A small image classifier, trained from scratch: batches of 512, trained on photos of plants, animals and fungi (iNaturalist).
Rows from block 6 of a small image classifier, named by matrix and row number. Rows with one number belong to one neuron. Each number is 128 + 32 x the weight over its row's rms, rounded and kept within 0 to 255. All counts start at 0. Numbers have three digits each.
Before each neuron's rows are labels from the 100 images, of 14848, where the neuron reaches its highest value: "top examples" is what is common among them. Only what is clearly more common there than usual is listed. The data: photos of plants, animals and fungi (iNaturalist). In brackets: how many of the 100, against the usual share in percent.
# fc1: MLP up (model.blocks.6.mlp.fc1.weight, 512x128), inputs 43-85
# fc2: MLP down (model.blocks.6.mlp.fc2.weight, 128x512, transposed), outputs 43-85

top examples: order Lepidoptera (34 vs 13.7)
fc1.269:149149106065128113108144137115133074137158103079152178158163138048133182112159131119147111156140126132089162057091141140111126184
fc2.269:170050078130202131101145110109069127114150147116149147134153134109108108115124147134145186136182156138150121088184152152106112106

top examples: order Coleoptera (30 vs 3.2); family: Coccinellidae (25 vs 1.7)
fc1.253:133156127118156102114105120121101115143170092134108160108159129145163139065099143141091152143146102105137107102116124159124170215
fc2.253:069113127162114079137116157147142116162080169123124116100156189144130148064115102162132107154128144194099161109097119115187117146

top examples: order Lepidoptera (32 vs 13.7)
fc1.341:168119122105154155169148111134151116138135119178147131143103091122112080143072128101065107101166116202144129144154072169094120132
fc2.341:107168139151149122166125159111068135119113158120004155096193154136175162040154135193126139110091093162117161165112175121174105128

top examples: phylum Arthropoda (68 vs 30.8); class Insecta (66 vs 29.2); order Lepidoptera (39 vs 13.7)
fc1.149:127189113141117125154137113139110143133098158138094141153136199177169130141149079089111134165074156092100102122173060151101136119
fc2.149:122182140168102119157151122160119107129109132144123126169163195174153134130119106085099125149041131123087126164104089158115133162

top examples: class Aves (91 vs 55.1)
fc1.147:145078122108116160112146145116144158125159138111099135095091128138176203086105096105189165162124164092075137054025096114174156092
fc2.147:085144160173162130163118112131150110164094112105152114174145162092099083184136166171069135136150128137194154192174149101096048153

top examples: class Insecta (73 vs 29.2); phylum Arthropoda (73 vs 30.8); order Lepidoptera (39 vs 13.7)
fc1.250:146142137115197107138141137091077112143105091186093183135151110095120136196146132173137090111165176102099072151120168194071134165
fc2.250:138153122127162127135112147102076102147095107160115196118167091097117105214126137146139074127180156110105103132131167197095158179

top examples: class Aves (84 vs 55.1)
fc1.133:141130120102074122131142168139186149143155096169105130124159132121129138107108147080158084099175155159047126105155123082099102196
fc2.133:100130122156172110102096117138079090128073148079155093139072076130139079132162115129147200169099133071207077122133122164137133070

top examples: order Passeriformes (52 vs 25)
fc1.252:137128085144130131128152146122154071171125082120154182138124123115093138124148064123138131192102150158109129150088116145091134127
fc2.252:145119106176099136087146153134153088156120104158175143118127135098130179082124111157145147165119156174113175185115102188069105091

top examples: order Lepidoptera (36 vs 13.7)
fc1.176:210126181196114134141108094091173172113189114070096150117163142110167160149117112144148088107171133125118119081095127121135093142
fc2.176:076133101054119133143118153159064083121079096155140068114131083129114111133132146113134155146070133122124108166109121120114134099

top examples: order Lepidoptera (38 vs 13.7)
fc1.299:126142142135122129110101148118167032106112118127153093184146075122116105137055164095159148110083099151171112108133119098169090102
fc2.299:111144126116123098131101123153087079094098087136166099136164065126086097155113127116118155094073165152153124110099095133163126098

top examples: order Charadriiformes (26 vs 7.6)
fc1.165:136107114118106124177120115079092148135090147143173110158093110181119119178132129114098099117115125090151180158119130108085096145
fc2.165:217090117097130100182098096117117123163091153100174092211097108130153175180119117109127138137098168155134106146126142139141086082

top examples: order Lepidoptera (31 vs 13.7)
fc1.386:132145137112103129133075133085115048201149150168193140129099135124123150143092190121119137105120079168060042120135111176162131096
fc2.386:109160122107164132111143097090142084112126187107099112092121110141100080062136119075177127130089114143084147100141095141167149167

top examples: order Passeriformes (50 vs 25)
fc1.25:120137067127146126130082123118097108151159125074159145126114090087117180155106139164115124048240110080164106122132146113168120152
fc2.25:102186133115108125214148175122116198113160098128151130189120133149135093112170118137123130149120157136156179144095038156118155129

top examples: class Aves (86 vs 55.1)
fc1.298:131048167091133140115117073116136080152115165202149167111153122124103137179073122116078154154147096097102192197191112106131138101
fc2.298:117198099179124134137118170175125173156149110089120091181116113135132160064199112145205115119139157175138102063079145150144141181

top examples: phylum Arthropoda (80 vs 30.8); class Insecta (79 vs 29.2); order Coleoptera (29 vs 3.2); family: Coccinellidae (25 vs 1.7)
fc1.215:098144131185103150064124100092162133121096168116085111176119107133100119095132133134115069175100094097107124100116167154171143075
fc2.215:056169122126133140079176102150187161140106143093096132141136103147103125106109152187125110147109116142067085128085148135124143096

top examples: phylum Arthropoda (67 vs 30.8); class Insecta (66 vs 29.2)
fc1.388:109155134168079099162152181115105155098082201105140105103110138125154139130134166113106104113161182168133088113101116128196169112
fc2.388:115178132144123093130135192100127160081106199111136108109110117131177141156151176141132102088127141166120104120120102135195193124

top examples: order Passeriformes (54 vs 25)
fc1.418:145182147125133105131136139127089171084134174154117140181129124083166124156135127105053114140132094139108146156101108122154138127
fc2.418:172091096111125156124144146150152082196132112064137131105102167197118118084101136113196148102148157135123109108159159148095113145

top examples: class Insecta (70 vs 29.2); phylum Arthropoda (70 vs 30.8); order Lepidoptera (42 vs 13.7)
fc1.375:124128185114173129115160121121156127145193124103149123136135134098136111082229126115072160121161061094131139109095173064069156144
fc2.375:102174057135103125110101142088068122085092106089092134095116078151113105167089142152185065136119204168118118135145083182179110075

top examples: order Lepidoptera (32 vs 13.7)
fc1.17:113174184126121130040094098103141152057027101121176095124131140147113138146120135140109119110154146093148101139145091126152134089
fc2.17:121192153152118123051091100131121181055048106108186068119141158129073141137165119107109103108155148106135082135117069104167109113

top examples: class Insecta (61 vs 29.2); phylum Arthropoda (61 vs 30.8)
fc1.8:120192111131126160154089089094190160101109169082159089099172087155193144129110174121178099119128125059118059140088120127110136160
fc2.8:103169091106118142120122134087185141128117113085157122145210116142194136103133130119152154126141151139093100116092128173140144109

top examples: class Aves (89 vs 55.1)
fc1.61:080105135122183143160134111146123152199081204146068149102097189154207146173164155167103114162107141148084158117092165112141112196
fc2.61:104135163070133075124164120104126124124127129087145169117089116129127126111119086105128141173146114203205093168153166190129116096

top examples: class Aves (83 vs 55.1)
fc1.345:188164136137123146148117118090146108108070140147113137054089161071116154105155158121165133144099124133157123114099168157111112168
fc2.345:067098117123155108162099115108124136139174140071153125189147096169169084150128134138119133143126085128114174113165063095130152097

top examples: order Passeriformes (52 vs 25)
fc1.15:123120023134091164190139180106112153085138106104167148135110088135100077155094167154189133070191112142127073158129151122120105136
fc2.15:089124071137098139147130150116098133083171129084154117124102089120102112103112151108120154070161123090145061142142161148130126158

top examples: order Lepidoptera (34 vs 13.7)
fc1.170:147152163168175140116138079114131136108111189154140134142105146151121151191090107141183119125105116138118112172137110112191121106
fc2.170:098106092077113111145095158121135123134119099084115131109159126104169117095155162098099120132133147126151149078122131158103140186

top examples: class Insecta (67 vs 29.2); phylum Arthropoda (67 vs 30.8); order Lepidoptera (41 vs 13.7)
fc1.174:151123148128067119171101132167141157181153086149110097107093164126120099102165139197132151024155112154148106121132166158159146157
fc2.174:156108105110185128129126148101122066149079101138167127119186102119137153173069112071121110171072148071111166118119086105113095114

top examples: class Insecta (60 vs 29.2); phylum Arthropoda (60 vs 30.8)
fc1.33:062125125180076166126176096133123133110109152102122141123162116144173061146094127150095163160109103192123160163150110148191108179
fc2.33:095152141158052122132170108121129121074136124075127082107139110167166106195096166140137142116106106152132170155113101120250081185

top examples: order Lepidoptera (31 vs 13.7)
fc1.159:084121116137145140090126100141148135143093073109136138153097129101154150086120173131157094143125152111095141113164130139141123158
fc2.159:173155106097080118151150146167118112099139158139173150164152151150129128171087069091128195132132136149148116119096165135091132082

top examples: phylum Arthropoda (67 vs 30.8); class Insecta (63 vs 29.2)
fc1.45:162174126095175128129099142153123132134117137152161103138149080073150172167117151149078125165109114140163090123120097079155129125
fc2.45:100106150134101129132164112108135110078136132133112130102126210170114082085157135115164111159115155085094201134145165189104115127

top examples: order Anseriformes (26 vs 5.5); family: Anatidae (26 vs 5.5)
fc1.181:114086130101065130066135129078146084098062144104137184074113139158063169108195151134160067171155096173098097115177150133117121118
fc2.181:123124154135163112099148152203116157207177168129191093126098107133068197176146102131117129152184135160130081146196169130120110096

top examples: class Insecta (76 vs 29.2); phylum Arthropoda (76 vs 30.8); order Lepidoptera (41 vs 13.7)
fc1.164:174146077132136127163114133080160090067096126126150128123171123153113175134120082059124135204131064125139148129098135099157164107
fc2.164:151119096148132114144110127058131113064111117162120109118178093141087154147122081091115119175165086100153152140097129094147175131

top examples: class Aves (84 vs 55.1)
fc1.119:096075127172139196161126219119117128161166191120119143181098134137152087111115105137143130170100159112106117114123114171125181147
fc2.119:066097144184159173154096180105116092127191167119098130193109073125121080105134124111129126144080131112098118113107143161163162153

top examples: class Aves (83 vs 55.1)
fc1.120:152132156160125113160133191087194164137122094109196105123173121150149058085121108127128114105107163177098138120197106123118091175
fc2.120:115106109073151137137114100180084111112141135137090155096028097115162173089098146146144170160140101081163089099122127131149136126

top examples: order Lepidoptera (36 vs 13.7)
fc1.403:150142109147185117137118123097114003120123147163103161137121110102105175124079116140107136066117082170127153142071123142186137102
fc2.403:146134131141182106158133143039141048113144143139113137066131063097111123129089109115135137063125112120116190125134103157176058127

top examples: class Insecta (66 vs 29.2); phylum Arthropoda (66 vs 30.8); order Lepidoptera (37 vs 13.7)
fc1.204:131065038157128134089118149088077121061060162159137117137136163107122101124133125102197124165124173135143162148148167122160156149
fc2.204:124083072125140143110086116101083100022056189126159127147144155101145119112129116094187144144160162121124144152139130106145127135

top examples: class Aves (84 vs 55.1)
fc1.234:164138148105113070183080157102106130113127134084099129128127114182098136119059181120143147157135182149095164216075063110149072140
fc2.234:106096069162166162126180105149123125099143072158161086093122176101127143103105103155151090137152135058160079092126167123067170126

top examples: phylum Chordata (93 vs 60.9); class Aves (91 vs 55.1); order Anseriformes (35 vs 5.5); family: Anatidae (35 vs 5.5)
fc1.401:151117110082077136145119125127102085119094087084167142118165143150171158063101181143132103151150158180085125120149118084087124117
fc2.401:089096076110160120166126162091085136085136109151131142068126111084111110151104073126088128143107158181134136142098150159158158156

top examples: phylum Arthropoda (66 vs 30.8); class Insecta (64 vs 29.2)
fc1.203:126161128115128067120160111100123108095158157151159125150103160130112143134147137143125116118060188092165141129144144138148072095
fc2.203:134120127165134189124126141156100109195057114121141161128148133134151148135071152086144133140192112159144164147135162156099169152

top examples: order Passeriformes (52 vs 25)
fc1.106:141159128134091126132112089171149131147107096091093098220069096092176132169142167124126147127110081195116157128107160144104102132
fc2.106:125112136117148151124158195067097113123172165159106149102196135159139095112125088156089154127171108101165153080145090099144177178

top examples: order Passeriformes (51 vs 25)
fc1.99:147074121128169130126159122179092150124168130151048152115147101092145144111108094159095075113134125165193111102074103171083110141
fc2.99:124084125152172121141150113150081158138161123147051170088147103098141115086131103170081105121180112148170110098120123165071111139

top examples: order Lepidoptera (32 vs 13.7)
fc1.462:118130123145138152186130124091129176109137104080070121160117093173118216095170117136118095194184118138196161116163138136138163078
fc2.462:130154140130190103137145106048065140088181094114127140190181109166134167097177141121058120164163099146135130123160117142104105117

top examples: class Insecta (59 vs 29.2)
fc1.304:126141081132090119115124085154138144144169123125105134058142101179089168135093088155073032137080136150078196101187088127115142150
fc2.304:155075117062141158144079100089105119137131076074163165092065091092153151126159118195102132124204138147033130115173113134068123109