From a checkpoint of a small image classifier.
Model: arch pvt, activation gelu_tanh, depths [2, 5, 5], widths [64, 128, 256].
Training: soap at rate 0.0017, 7900 steps.
Data: trained on photos of plants, animals and fungi (iNaturalist), 77898 training examples.
Rows from block 9 of a small image classifier, named by matrix and row number. Rows with one number belong to one neuron. Each number is 128 + 24 x the weight over its row's rms, rounded and kept within 0 to 255. All counts start at 0. After the name is the row's rms in percent of the matrix's.
Before each neuron's rows are labels from the 100 images, of 14848, where the neuron reaches its highest value: "peak at" is the part of the image that holds the peak; "top examples" is what is common among them. Only what is clearly more common there than usual is listed. The data: photos of plants, animals and fungi (iNaturalist).
# fc1: MLP up (model.blocks.9.mlp.fc1.weight, 1024x256), inputs 172-255
# fc2: MLP down (model.blocks.9.mlp.fc2.weight, 256x1024, transposed), outputs 172-255

peak at: top centre
top examples: kingdom Plantae; phylum Tracheophyta; class Magnoliopsida
fc1.736 102 [ 93 123 130 129 108 166 114 125 142  85  95 141  99 107 103 109 141 148 120 135 126  93 126  92 124 114 109 130 141 124 162 151 110  93 165 168 181 117 167 140 157 113 123 129  99 142 188 172 130 164 104 100  94 122 132 127 139 154  83 130 155 167 108 134 115 120  76 140 137 118 133 122 112 132 127 128 140 155 139 142 144 146 127 123]
fc2.736 109 [111 144 119 111 129  74 129 117 117 110 120 138 116 106 120 121 113 121 103 107  96 172 188 106 108 177 114 131 153 132 153 152 188 139 177 110 139 122 160 101 113 150 135 124 144 202 130 165 105 111 100 120 141 115 105 140 139 106 116  97 149 107 119 113 122 142 109 118 111 176 102 134 171 112 130 150 171  88 150  75 118 122 103 116]

peak at: middle left
top examples: order Lepidoptera
fc1.454 092 [147 138 141 149 121 140 128 134 161 109 146 111 137 133 126 131 143 132 158 155 101  53 101 153  94 134 140 162 122 137 101 100 127  75 126 115 158 137 118 136  98 147 138 140 116 175  93 129 154 180 142 144 143 105 126 123 119 139 171  92  73  91 120 161 123  91 131 108 103  97 140 123 156 141 137 115 104 101 142 104 136  88 125 143]
fc2.454 087 [150  98 109 103  89 119 146 140  91 145 107 139 118 137 143 105 120 116  94 134 151 144 124 119 133 119 141 127 182  97 123 130  63 112 153 137 104 142 127 132  77 154 163 114 114 122 153 124  76 101 100 129 125  84 138 135 159 100 102  92 117 170 116 143 116 121  99 142 132 134 168 127 112 118 127 181 101 102 153  94 104 129 136 108]

peak at: bottom centre
top examples: class Aves; order Charadriiformes
fc1.754 102 [167 135 107 122 112 122 144 104 111 140 129  97 147 130 101  92 130 115 105 125 149 125 127  85 134 126 105 120 124 103 113 132  77 143 126 152 124 132 111 136 113 114 114 118  90 153 138 156  90 101 125 127  93 106 131 108 176 114 174 155 142 161 143  93 164  99  94 153 150 147 160 143  77 121 135 115 118 131 122 111 145 119 131 147]
fc2.754 103 [104 164 145 135 151 117 147 130 140 136 114 112 116  93 128 147 148 116 111 128 138 108  93 111 109 190  99 149 143 101 108 107 160 136 120 141 146 128 144 127 153 124 105 102 172 130 145 137 117 110 129 148 151 122 113 128 139 144 102  79 108 161 145 143 119 121 111 142 170 157  95 147 121  87  92 145 141 179  93 137 132  93 123  92]

peak at: bottom centre
top examples: phylum Arthropoda; class Insecta
fc1.132 107 [158 149 134  96 108 161 146 134 153 160 141 104  94 103 138 113 117 107 132 114 197 100 160 139 143 125 148 117 133 163 130  99  86 156  97 145 104 116 127 108 129 181 151 121 116 145 159 155 111 146 113 140 144  90  88 129 187 132 104 127 112  88 142 134 133 160  92 165 134 130 120 145 125 142 126 120 122 126 111 167 150 132 125 127]
fc2.132 105 [149  89 128 132 151 123 130 148 123 152 130 127 112 152 158 174 144 130  71 156 145 136 145 116 118 169 123 155 147 143 149 122 120 122 112 114 104 123 143 155  60 124 111 118 119 127 168 155 128  88 124 130 137  67 150  88 128 140 123 118  91 127 114  98 121 133  79 119 145 103 101  84 139 134 127 152 126 101 103 158 116 162 170  83]

peak at: centre
top examples: order Charadriiformes
fc1.262 101 [124 146  97 111 173 133  92 130 144 140 104 120 164 121 112  90 143 148 158 149 145 105 131 122 147  67  79 163 133  65  75 137 123  88 117 135 147 127 109 163 125 104 141 136 117 135 133 201  70 128 144  81 130 118 132 129 163 145 119 128 160 116 131 124 126 147 142 130 117 161 114 114 145 154 148 108 152 132 127 122  99 119  88 177]
fc2.262 107 [119 109  95 150  97 147 131 134 131 168 104 145  96 135 170 154 106 118 178 167 132 134 179 102 138 135  95 126 116  88 146 181 151 157 116 101 119 154 129 139 123 176 133 145 160 165 166 112 104  96 127 143 117 150 158  89 129  81 122 140 154 186 118 115 170 138 132 169 143 120 172 169  88 139 128  75  98 118 133 118 143 114 156 113]

peak at: middle left
top examples: order Lepidoptera
fc1.656 095 [103 152 167 119 148 123 136 145 158 141 129 168 128 123 116 109  89 107 123 164 149 159 111 151 113 101 153 106 110 151 123 115 123 152 128 186 100 115 151 130 148  91  97 130 105 131 147 176 148 166 170 148 121  95 137 154  94 125  93 118 140 148 145 116 129 166 118 123 159 137 136 159 145 118 149 103 130 132 143  89 118  69 159 112]
fc2.656 095 [159  98 144 134 127 163 140 142 142 101 109 113 123 148 163 115 141 123 117 128 143 126 119 137 165 141 126 113 107 149 160  80 135 124 113 156 109 120 103 124 117 106 124 126 168  90 178 132 137 164  89 122 147 112 124  91  59 134 131 128 150 114 103 115 124 133 121 150 108 140 128 156 128 116 163  92 121 155 124 145 118 121 148  52]

peak at: bottom centre
top examples: order Lepidoptera
fc1.458 103 [108  92 163 109 132 122 164 106  93 131 111 108  79 146 140 109 126 157 158 142 147  99 127 126  85 107 147  91 116 131 132 132 126 133 137 102 149 132  79 115 130 137 110 132 128 143  74 112  89 139 132 113 131 103 113 117  99 119 152 104 153 134 139 106 127 102 184 120 104  78 116 138 110 106 132 148 140 109 126 146 149  80 147 112]
fc2.458 106 [139  90 139 108 156 138 121 122 135 102 149 169 126 108 130 164 103 142 149 134 117 165 120 146 144 212 105 154 119 120 161 123 166 118 141 123  88 158 127 139 130 147 138 152  89 154 119  85 165 109  99 126 102 122 163 113 160 115 109 125 155 145 145 154 138 151 149 122 136 124 122 152 119 109 114  86 169 123 135  80 135 141 152 172]

peak at: bottom centre
top examples: order Lepidoptera
fc1.467 104 [167 120 161 155 142 161 129 145 131 155 104 119 131 116 148 168  90 116 112 129 138 103  94 105  97 153 131 121 137  85 131 153 138 108 116 157 110 162 121 121 148 139 147  90 182 137 155 120 147 132 129 154  99 157 110 136 122 164 117 157 122 160  99 159 151 135 149 161 114 144 119 105 131 125 116 153 175 157  98 127 117 113 120 109]
fc2.467 098 [105 159 114 121 162 141 101 134 125 145 150 170 135 177 139 115 182 129 157 137 149 148  52 129  84 102 148 139 150 123 134 137 117 120 159 122 139  91 144 127 110 142 144 127 115 183 111 105 141 164 132 101 112 160 152 129  65 126 136 119 130 147 118 124  78 139 138 136 124 134 119 136 118 108 118 127 166 103 119 100 167 115 131 102]

peak at: middle left
top examples: order Lepidoptera
fc1.386 099 [ 96 111 114 133  87 120 108 140 121 137 118 121  92 169  81 131  59 126 109 127 105 102 181 161 121 138 122 137 147 125 105 123 153 130 154 145 131 128 160  88 127 190 129 114 144 109 130 205 100 159 146 131 138  96 115  96 115 116 123 166 138 125  99 141 164 107 123 131 159 128 132 107 133  99 123 157 156  97 145 112 116 164  83 122]
fc2.386 095 [159 129 121 122 129 101 122 133 117 155  92 117 138 139 170 111 137 141 147 153 145 131 141 141 155 152 121  90 115 109 152 150 131 119 103 117 105 107 135 114 158 137 116  99 150 125 114 109 150 152 132 158 104 162 141 124 109 154  89 125 141 141 159 116 104  97  66 138 142 117 121  89 111 144 135 129 162 129 108 128 137 147 154 130]

peak at: centre
top examples: order Lepidoptera
fc1.645 085 [121 141  97 134 157 105  80 137 147 142 134 141 138  84 148 134 129  80 127 139 127 113 109 122 133 129  71 167 120 129 110  90 109 156 145 133 102 140 118 190 139 102 104 129 162 135 143 126 120 144 117  98 127 137 132 111 142 121  96 154 157 169 118 164 161 132  85 103  75 129 101 174 107 126 130 116 151 106 167 160 107  81 123 130]
fc2.645 078 [134  99 146 173 141 105 122 167 128 162 145 123 152 166 123 137 138 112 110 155 116  72 149 156 150 111 129 160 158 116 191 130 142 122 123 132 131 105  89 127 150 136  97 127 149  84 129 120 107 164 100 178 107 109 120  90 160 145 117 111 145 162 113 149 147 126  98 141 127 107 116 146 152 119 146  93 100 111 143 111  85  98 139 166]

peak at: middle right; middle left
top examples: phylum Arthropoda; class Insecta; order Lepidoptera
fc1.683 105 [157 104 133 140 107 143 121  80 166 107 136 136 116 139 109  94 161 116 122 144 169 112 167 155 130 127 147  96 158 127  88 150 198 150 148 157 123 119 171 161 169 191 145 115 123  98 152  92 124 125 135 161  98 128  95 101 185 119 129 134 172 129 110 121 136 198 138 135 162 145 112 155 134 118 115 119 117  78 137 133  90 119 123 115]
fc2.683 104 [134 121 116 121 120 127 154 145 120 156 117 145 116 102 152 121 110 115 154 147  98 165 135 171 124 120 114 175 115  77 154 156 161 109 188 144 142 143 117 118 116 158  76 102 149  95 148 120 156 118 104 174 123 163 115 102 114 127 112 130 156 127 128 133 126 143 134  73 147  95 161 136 155 121 125 139 114 136  92 174 113  81 120 140]

peak at: middle right
top examples: order Accipitriformes
fc1.740 100 [141 172 141 141 123 122 160  96 140 163  84  77  61 113 143 122 116 140  90  81 149 127 134 115 147 151 144 161 153  87 159 142 111 120 124 111 112 101 117 102 106 118 109 105 123 120 141 137 117 120 130 187  95  90 108 160 140 125 135 127 130 127 174 148 122 132 149  82 125 114 110 127 141 148 131 136 165 152 108 119 111 136 150 158]
fc2.740 096 [120 157 148 156 109 101 135  74 150 126 161 153 110 140 163 141 162 140  98 139 112 164 123 123 136 106 121 137 132 138 152 138 114 150 111 103 112 134 128 113 143 111  89 149 129 119 107 123 143 179 136 131  91 115  84 147 130 136  97 107 151 104 148 162 148 129 141 126  92 112 128 137 134 130 120 140 100 107 127 112 127 135  93 145]

peak at: top centre
top examples: phylum Arthropoda; class Insecta; order Lepidoptera; family: Nymphalidae
fc1.307 097 [139 156 117 155 134 163 121 130 120 139 125 129 107 109 118 117 127 101 129 129 126 137 110 153 167 156 132 141 124 158 159 154 107  57 147 126 163 123  96 146 110 134 148 163 110  85 170 133 170 183 102 216  99 135 130 111 128 132 139 106 140 109 118 169 147 104  99 115 123  85 129 151 118 137 123 101  92 120 118 133 147 149 114 132]
fc2.307 110 [142 130 124 137  76 126 141 124 112 127 158 144 133  93 117 132  73 137 196 147 152 142 111 120  84 120 129 123 117 134 140 102 166 130 131 125 102 136 143 182 125 120 173 153 155 122 131 135 117 112 120 118 126 118 115 109 148 106 139 120 113 172 136 121 144 161 126 141 111 161 102 114 153 137  91 108 151 137 107 129 112 144  78 169]

peak at: middle right
top examples: order Lepidoptera
fc1.10 099 [189 110 106 113 125 118 186  79 121 160 101 123 159  97 171 130  91 115 121 130 151 120 114 135 101 104 115 136 141  96 148 139 118 148 114 164 152 122 142 125 145 106 118 123 112 140 165 151 126 156 106 176  97 137 102 119 114 130 148 115 158 116  99 109 112 139 106 131 139  88 100 127 134 152  87 128 119 162 182 109 127 163 122 114]
fc2.10 092 [123 120 154 107 119 110 112 124 158  99 120 119 142 112 127 126 134 149 163 105  88 116 155 137 150 127 135 106 184 107 173 103 177 131 165 122 123 129  98 165 130 166 116  95 102 159 143  94 147 113 154 110 130 107  91 121 135 121 133 125 166 137 123  98 135 114 121 109 108 108 150 111 112 109 114 133 153 135 137  98 128 178 137 141]

peak at: middle right
top examples: phylum Arthropoda
fc1.518 105 [147 112 161 165 126 120 150 110 122 124 125 117 137 123 139  78 128 170 103 185 141 131 100 138  79 105 140 107 110 131 101 161 149 144 160 104 145 125 111 124 136 119 161  86  84 117 116 126 125 115 155 153 133 124 133 112 112  98 119 143 121 154  98 131  99  94 112 139 108 123 149 105 153 128 151 140 173  66 111  94 122 179 153 164]
fc2.518 102 [ 96 121 126 127 120 112 134 133  89  99 102 156 148 109 134  71 125 128 114 140 147 147 168 151 106 144 116  97  99 153 153 166 142  97 160 122 143 196 130 148 139 134  90 108  74 121 105  71 120 119 117 157 112 148 103 121 113 144 128 132 137 111 125 126 126 144 108  99 103 105  78 135  76 100 124 132 130 157 110 120 165 128  75 117]