{
  "model": "image classifier",
  "crop_scale_min": 0.5,
  "one_sided": false,
  "lr_schedule": "cosine"
}
Rows from block 2 of a small image classifier, named by matrix and row number. Rows with one number belong to one neuron. Each number is 500 + 25 x the weight over its row's rms, rounded and kept within 0 to 999. All counts start at 0. Numbers have three digits each.
After each neuron's rows are labels from the 100 images, of 14848, where the neuron reaches its highest value: "responds to" is what is common among them. Only what is clearly more common there than usual is listed. The data: photos of plants, animals and fungi (iNaturalist).
# fc1: MLP up (model.blocks.2.mlp.fc1.weight, 512x128), inputs 0-127
# fc2: MLP down (model.blocks.2.mlp.fc2.weight, 128x512, transposed), outputs 0-127

fc1.367:477521540473473468500477488506506445491444479510478514494474561506548471479460506477511510462461461470532472489499483552515527494481516494516481480544496528516487508484527509455473505473505496460492528441511479498535474478437513517535477455531502473515522498507499507458509439493491531527496469512517507502522502494506495488510492510494505479477486515506500455534506493500479495526498
fc2.367:477502543466463504479478516498463462503508509498498506521446533515500484489531495487510484496511515441512506507495510501460502513495473509527544468532534511519482547512553479478472478483483509509511493476485480454535453465477530502532517449490511468461506528524496506501494461525517489540518501552507528474537504487517475497527490496501478547485514502489520430470472481501511478527533
responds to: order Passeriformes

fc1.503:464488492499495518472511493559470484498491472500454531477516487493476505505457519493468514500515564515529473510506481473479498479505526536548490509551542501546528509544507486488482478483498511567475501467488476524450502486523484501496481517529496501499478529485512502497472484498472525479474536487492507485480552504479453506453532485485554500541508519505512475508478493552520483501533
fc2.503:552517533502512481509471523460533517497522510486538524479493506485526518495545512480521523481496428505496537488496504483521516520519476460507498496485491516495504503498491540505527541511510522445508480523520538475507510490504529513484535505493505493510515503514460518486546500532493507526534480501556495530536502461514571492532459527522454478508463493530498539456519513462469535514499
responds to: phylum Arthropoda; class Insecta

fc1.110:513462485471461517506493497510502537489522488497496512498483449459507489511476491473463529503486478468467518510472504484526489460481485498512492459449480518540522480500480496515528488468471515518509497453483477511558492481503542506521466520522524523511486505541484512482501490527494494463459485498508482548519500453544528455480516496499478498497469514473486504498476517410547466493523
fc2.110:471500525495475474526498464502500523467524502474439466544481468523512472500531507464521520495498482471483469503482483525511532509481526532491463450494539473558529501516515506484474480513492517538499516467484480485558491536465496518538487508523461490516451540521504520492476523515465476497543535533509455537503504485523506468537505543507489471486504501465475495489490505473478500498486
responds to: order Passeriformes

fc1.287:504490462540524470498521520524518528463472492464504494493495523500534500509499444488474500504490480501529508495475520510495547509485476453470487497509550486498468465469434486500534534495496488482489536514490534506495528522483470505499513521538527512496472516519514514536468492499520519465536531488506481495485473508540539495477496533447476502495460507432482501557511546511478523537482
fc2.287:498488485495472501513489510516536541476473463501510533493514505485501512543514477540474551490482490542488501455506552511493531488509468489441481484492571549483432461505465507493491552540490464485485505526473512520505520522498498516520472509506511474493501500491515518474443517490520513478541547481489453482458470492496528504502494510469503506513486480469521517511486499530483504532499
responds to: phylum Arthropoda; class Insecta

fc1.148:495540521530501538499488547515458532442509473506479513523467472527526509471568520507509476483529484482473515433522536515523513500492542469508458488511482498479513528508467503486522503508500479482508523511478511501496498524566481517530491498495541508531484536550523497519517538475509478538516498491500470497499533509480520524476520465503502525488527512466520471492469498460539485462510
fc2.148:514491469474506513485528518497455490473516494482439535456502506530529464466568521514543509477504474506508489488513529540512523507519498511504496477494510499567540520513528495480530534512518558502470493461500498542488512529533514504485501477490527451493506530487511516489529499476511489454508514484513544518471474516466531512475532471503493529503516481512528512542500484524552529480507
responds to: phylum Arthropoda; class Insecta

fc1.417:494486443500511500498529492513542508469518478531554520550497488501546502518480484513501523506517530488478505488515555487502432509496543496524512506509498500507527488507536465470498512478491518508498528518464474494525507552492493528554519472470464444497494534487563530496501510458467517497503472502484517510515518517500531531471522487528467504482476482506514476527456486528540505463494
fc2.417:495493557500471512494480511519473486514520490495445474435506518525458541475527521477477472509509481485488464507472500517489559522517505526492493499483489475486472487507485525513518490532526499507489519491528501494458486454504498522480477553540521534513528468497463420508493493566528495523479509497512530499469471496474488501466496518482524477504519506521478511486533549506462487522488
responds to: order Passeriformes

fc1.136:561545513498505485487538499570526503510501483479519478480538482508479497505479500559468536498539535511517514475535514458511494540497471525465505494537471535531498518532519475503500463463511517495533449488476475487505474489492490521479515506477505466504487475514520510521483508471487515475515512475509515558464511479482502482493526546544491532496530513458520531474483478480468511474513
fc2.136:552523507510533465475534498539521506509513458488533466482544505516489518492493503529478521485523531526524504466527482475507492520480489551487479520538485522535486506547516497497471460442497537508501465514498497483496501501494480504473514489460501481489486487484529483497499504479489537494511538470482516587479503490486517499468531542520477530484539507475511559459483469481481497466514
responds to: phylum Arthropoda; class Insecta; order Lepidoptera

fc1.61:430531478467473489517493488493515523519493500520500464503500478462417506488524458464497469534477508481498490478506512505479466507534482492533499451489504489493502464510479498484480511502466486471485514530444514529484492508496508476517472486477493539519523460486479503451461454486513501530516520497517508527484454462496461515545493471486506480454526519520514511448470507468494515505512
fc2.61:509480527490520481468473497513510425541515516472490527495476477477517530475521513551488516514526484517496495484492509474504531504496527463516475518483487528545467506537485463514517491452539471474517496462506520454469487553497489555484525494463559485517492524533469484499508492457453502515496503503479515496485519507528526475524485477528515502495477482489541449528501486516466488516513
responds to: order Passeriformes

fc1.78:495475526531555517522510509464472479480528475499523493519498455523514510468527524468536480500507484489507472503484509503528512474448507534472447488504488496502522492483490503485520497460454507484508528511464507445510468460519493457517495519478483484484534508540531468499474482509493491438498453456511451458493494468498522511501506470485521512520494457480485510530487504502505511566534
fc2.78:480517463439427500495479506511483503511483520517481516474477537480487495512480460538467524515484516499490543482489456483467487511562468472520520500473504508502485531519507499507473507511531496518483471487515504556479530543492501510495506468521498504501474486468472522499527514486490505568507545531473534524499492523497498471467480503506470480495491550514520506473503489519494473422517
responds to: order Lepidoptera

fc1.58:520482537491557522544449543467508537519462513494497517492507488473493518522499454482522493530506490487485488479481479479523517481522523545503533523522441508517467546511481489494470518463493515512512511513535465494464511493471529514487540497499522514492470511518517441491534531529464435512504500482491481502481466517476488517491540482496482532519479537483526515491449516505495512458497
fc2.58:485499469514439484478541472522507478479533479531505498492489504521509518516527502547525489484501524494514528534497507528490476509478473468508493450496548495471528461498522507515510476540532473510506486505479553480557502510510476496495489522490494527528548474497485536517476477495547580494494520526523520517504534500523523495527491504497519474507564488522513493512550505483496483556500
responds to: order Passeriformes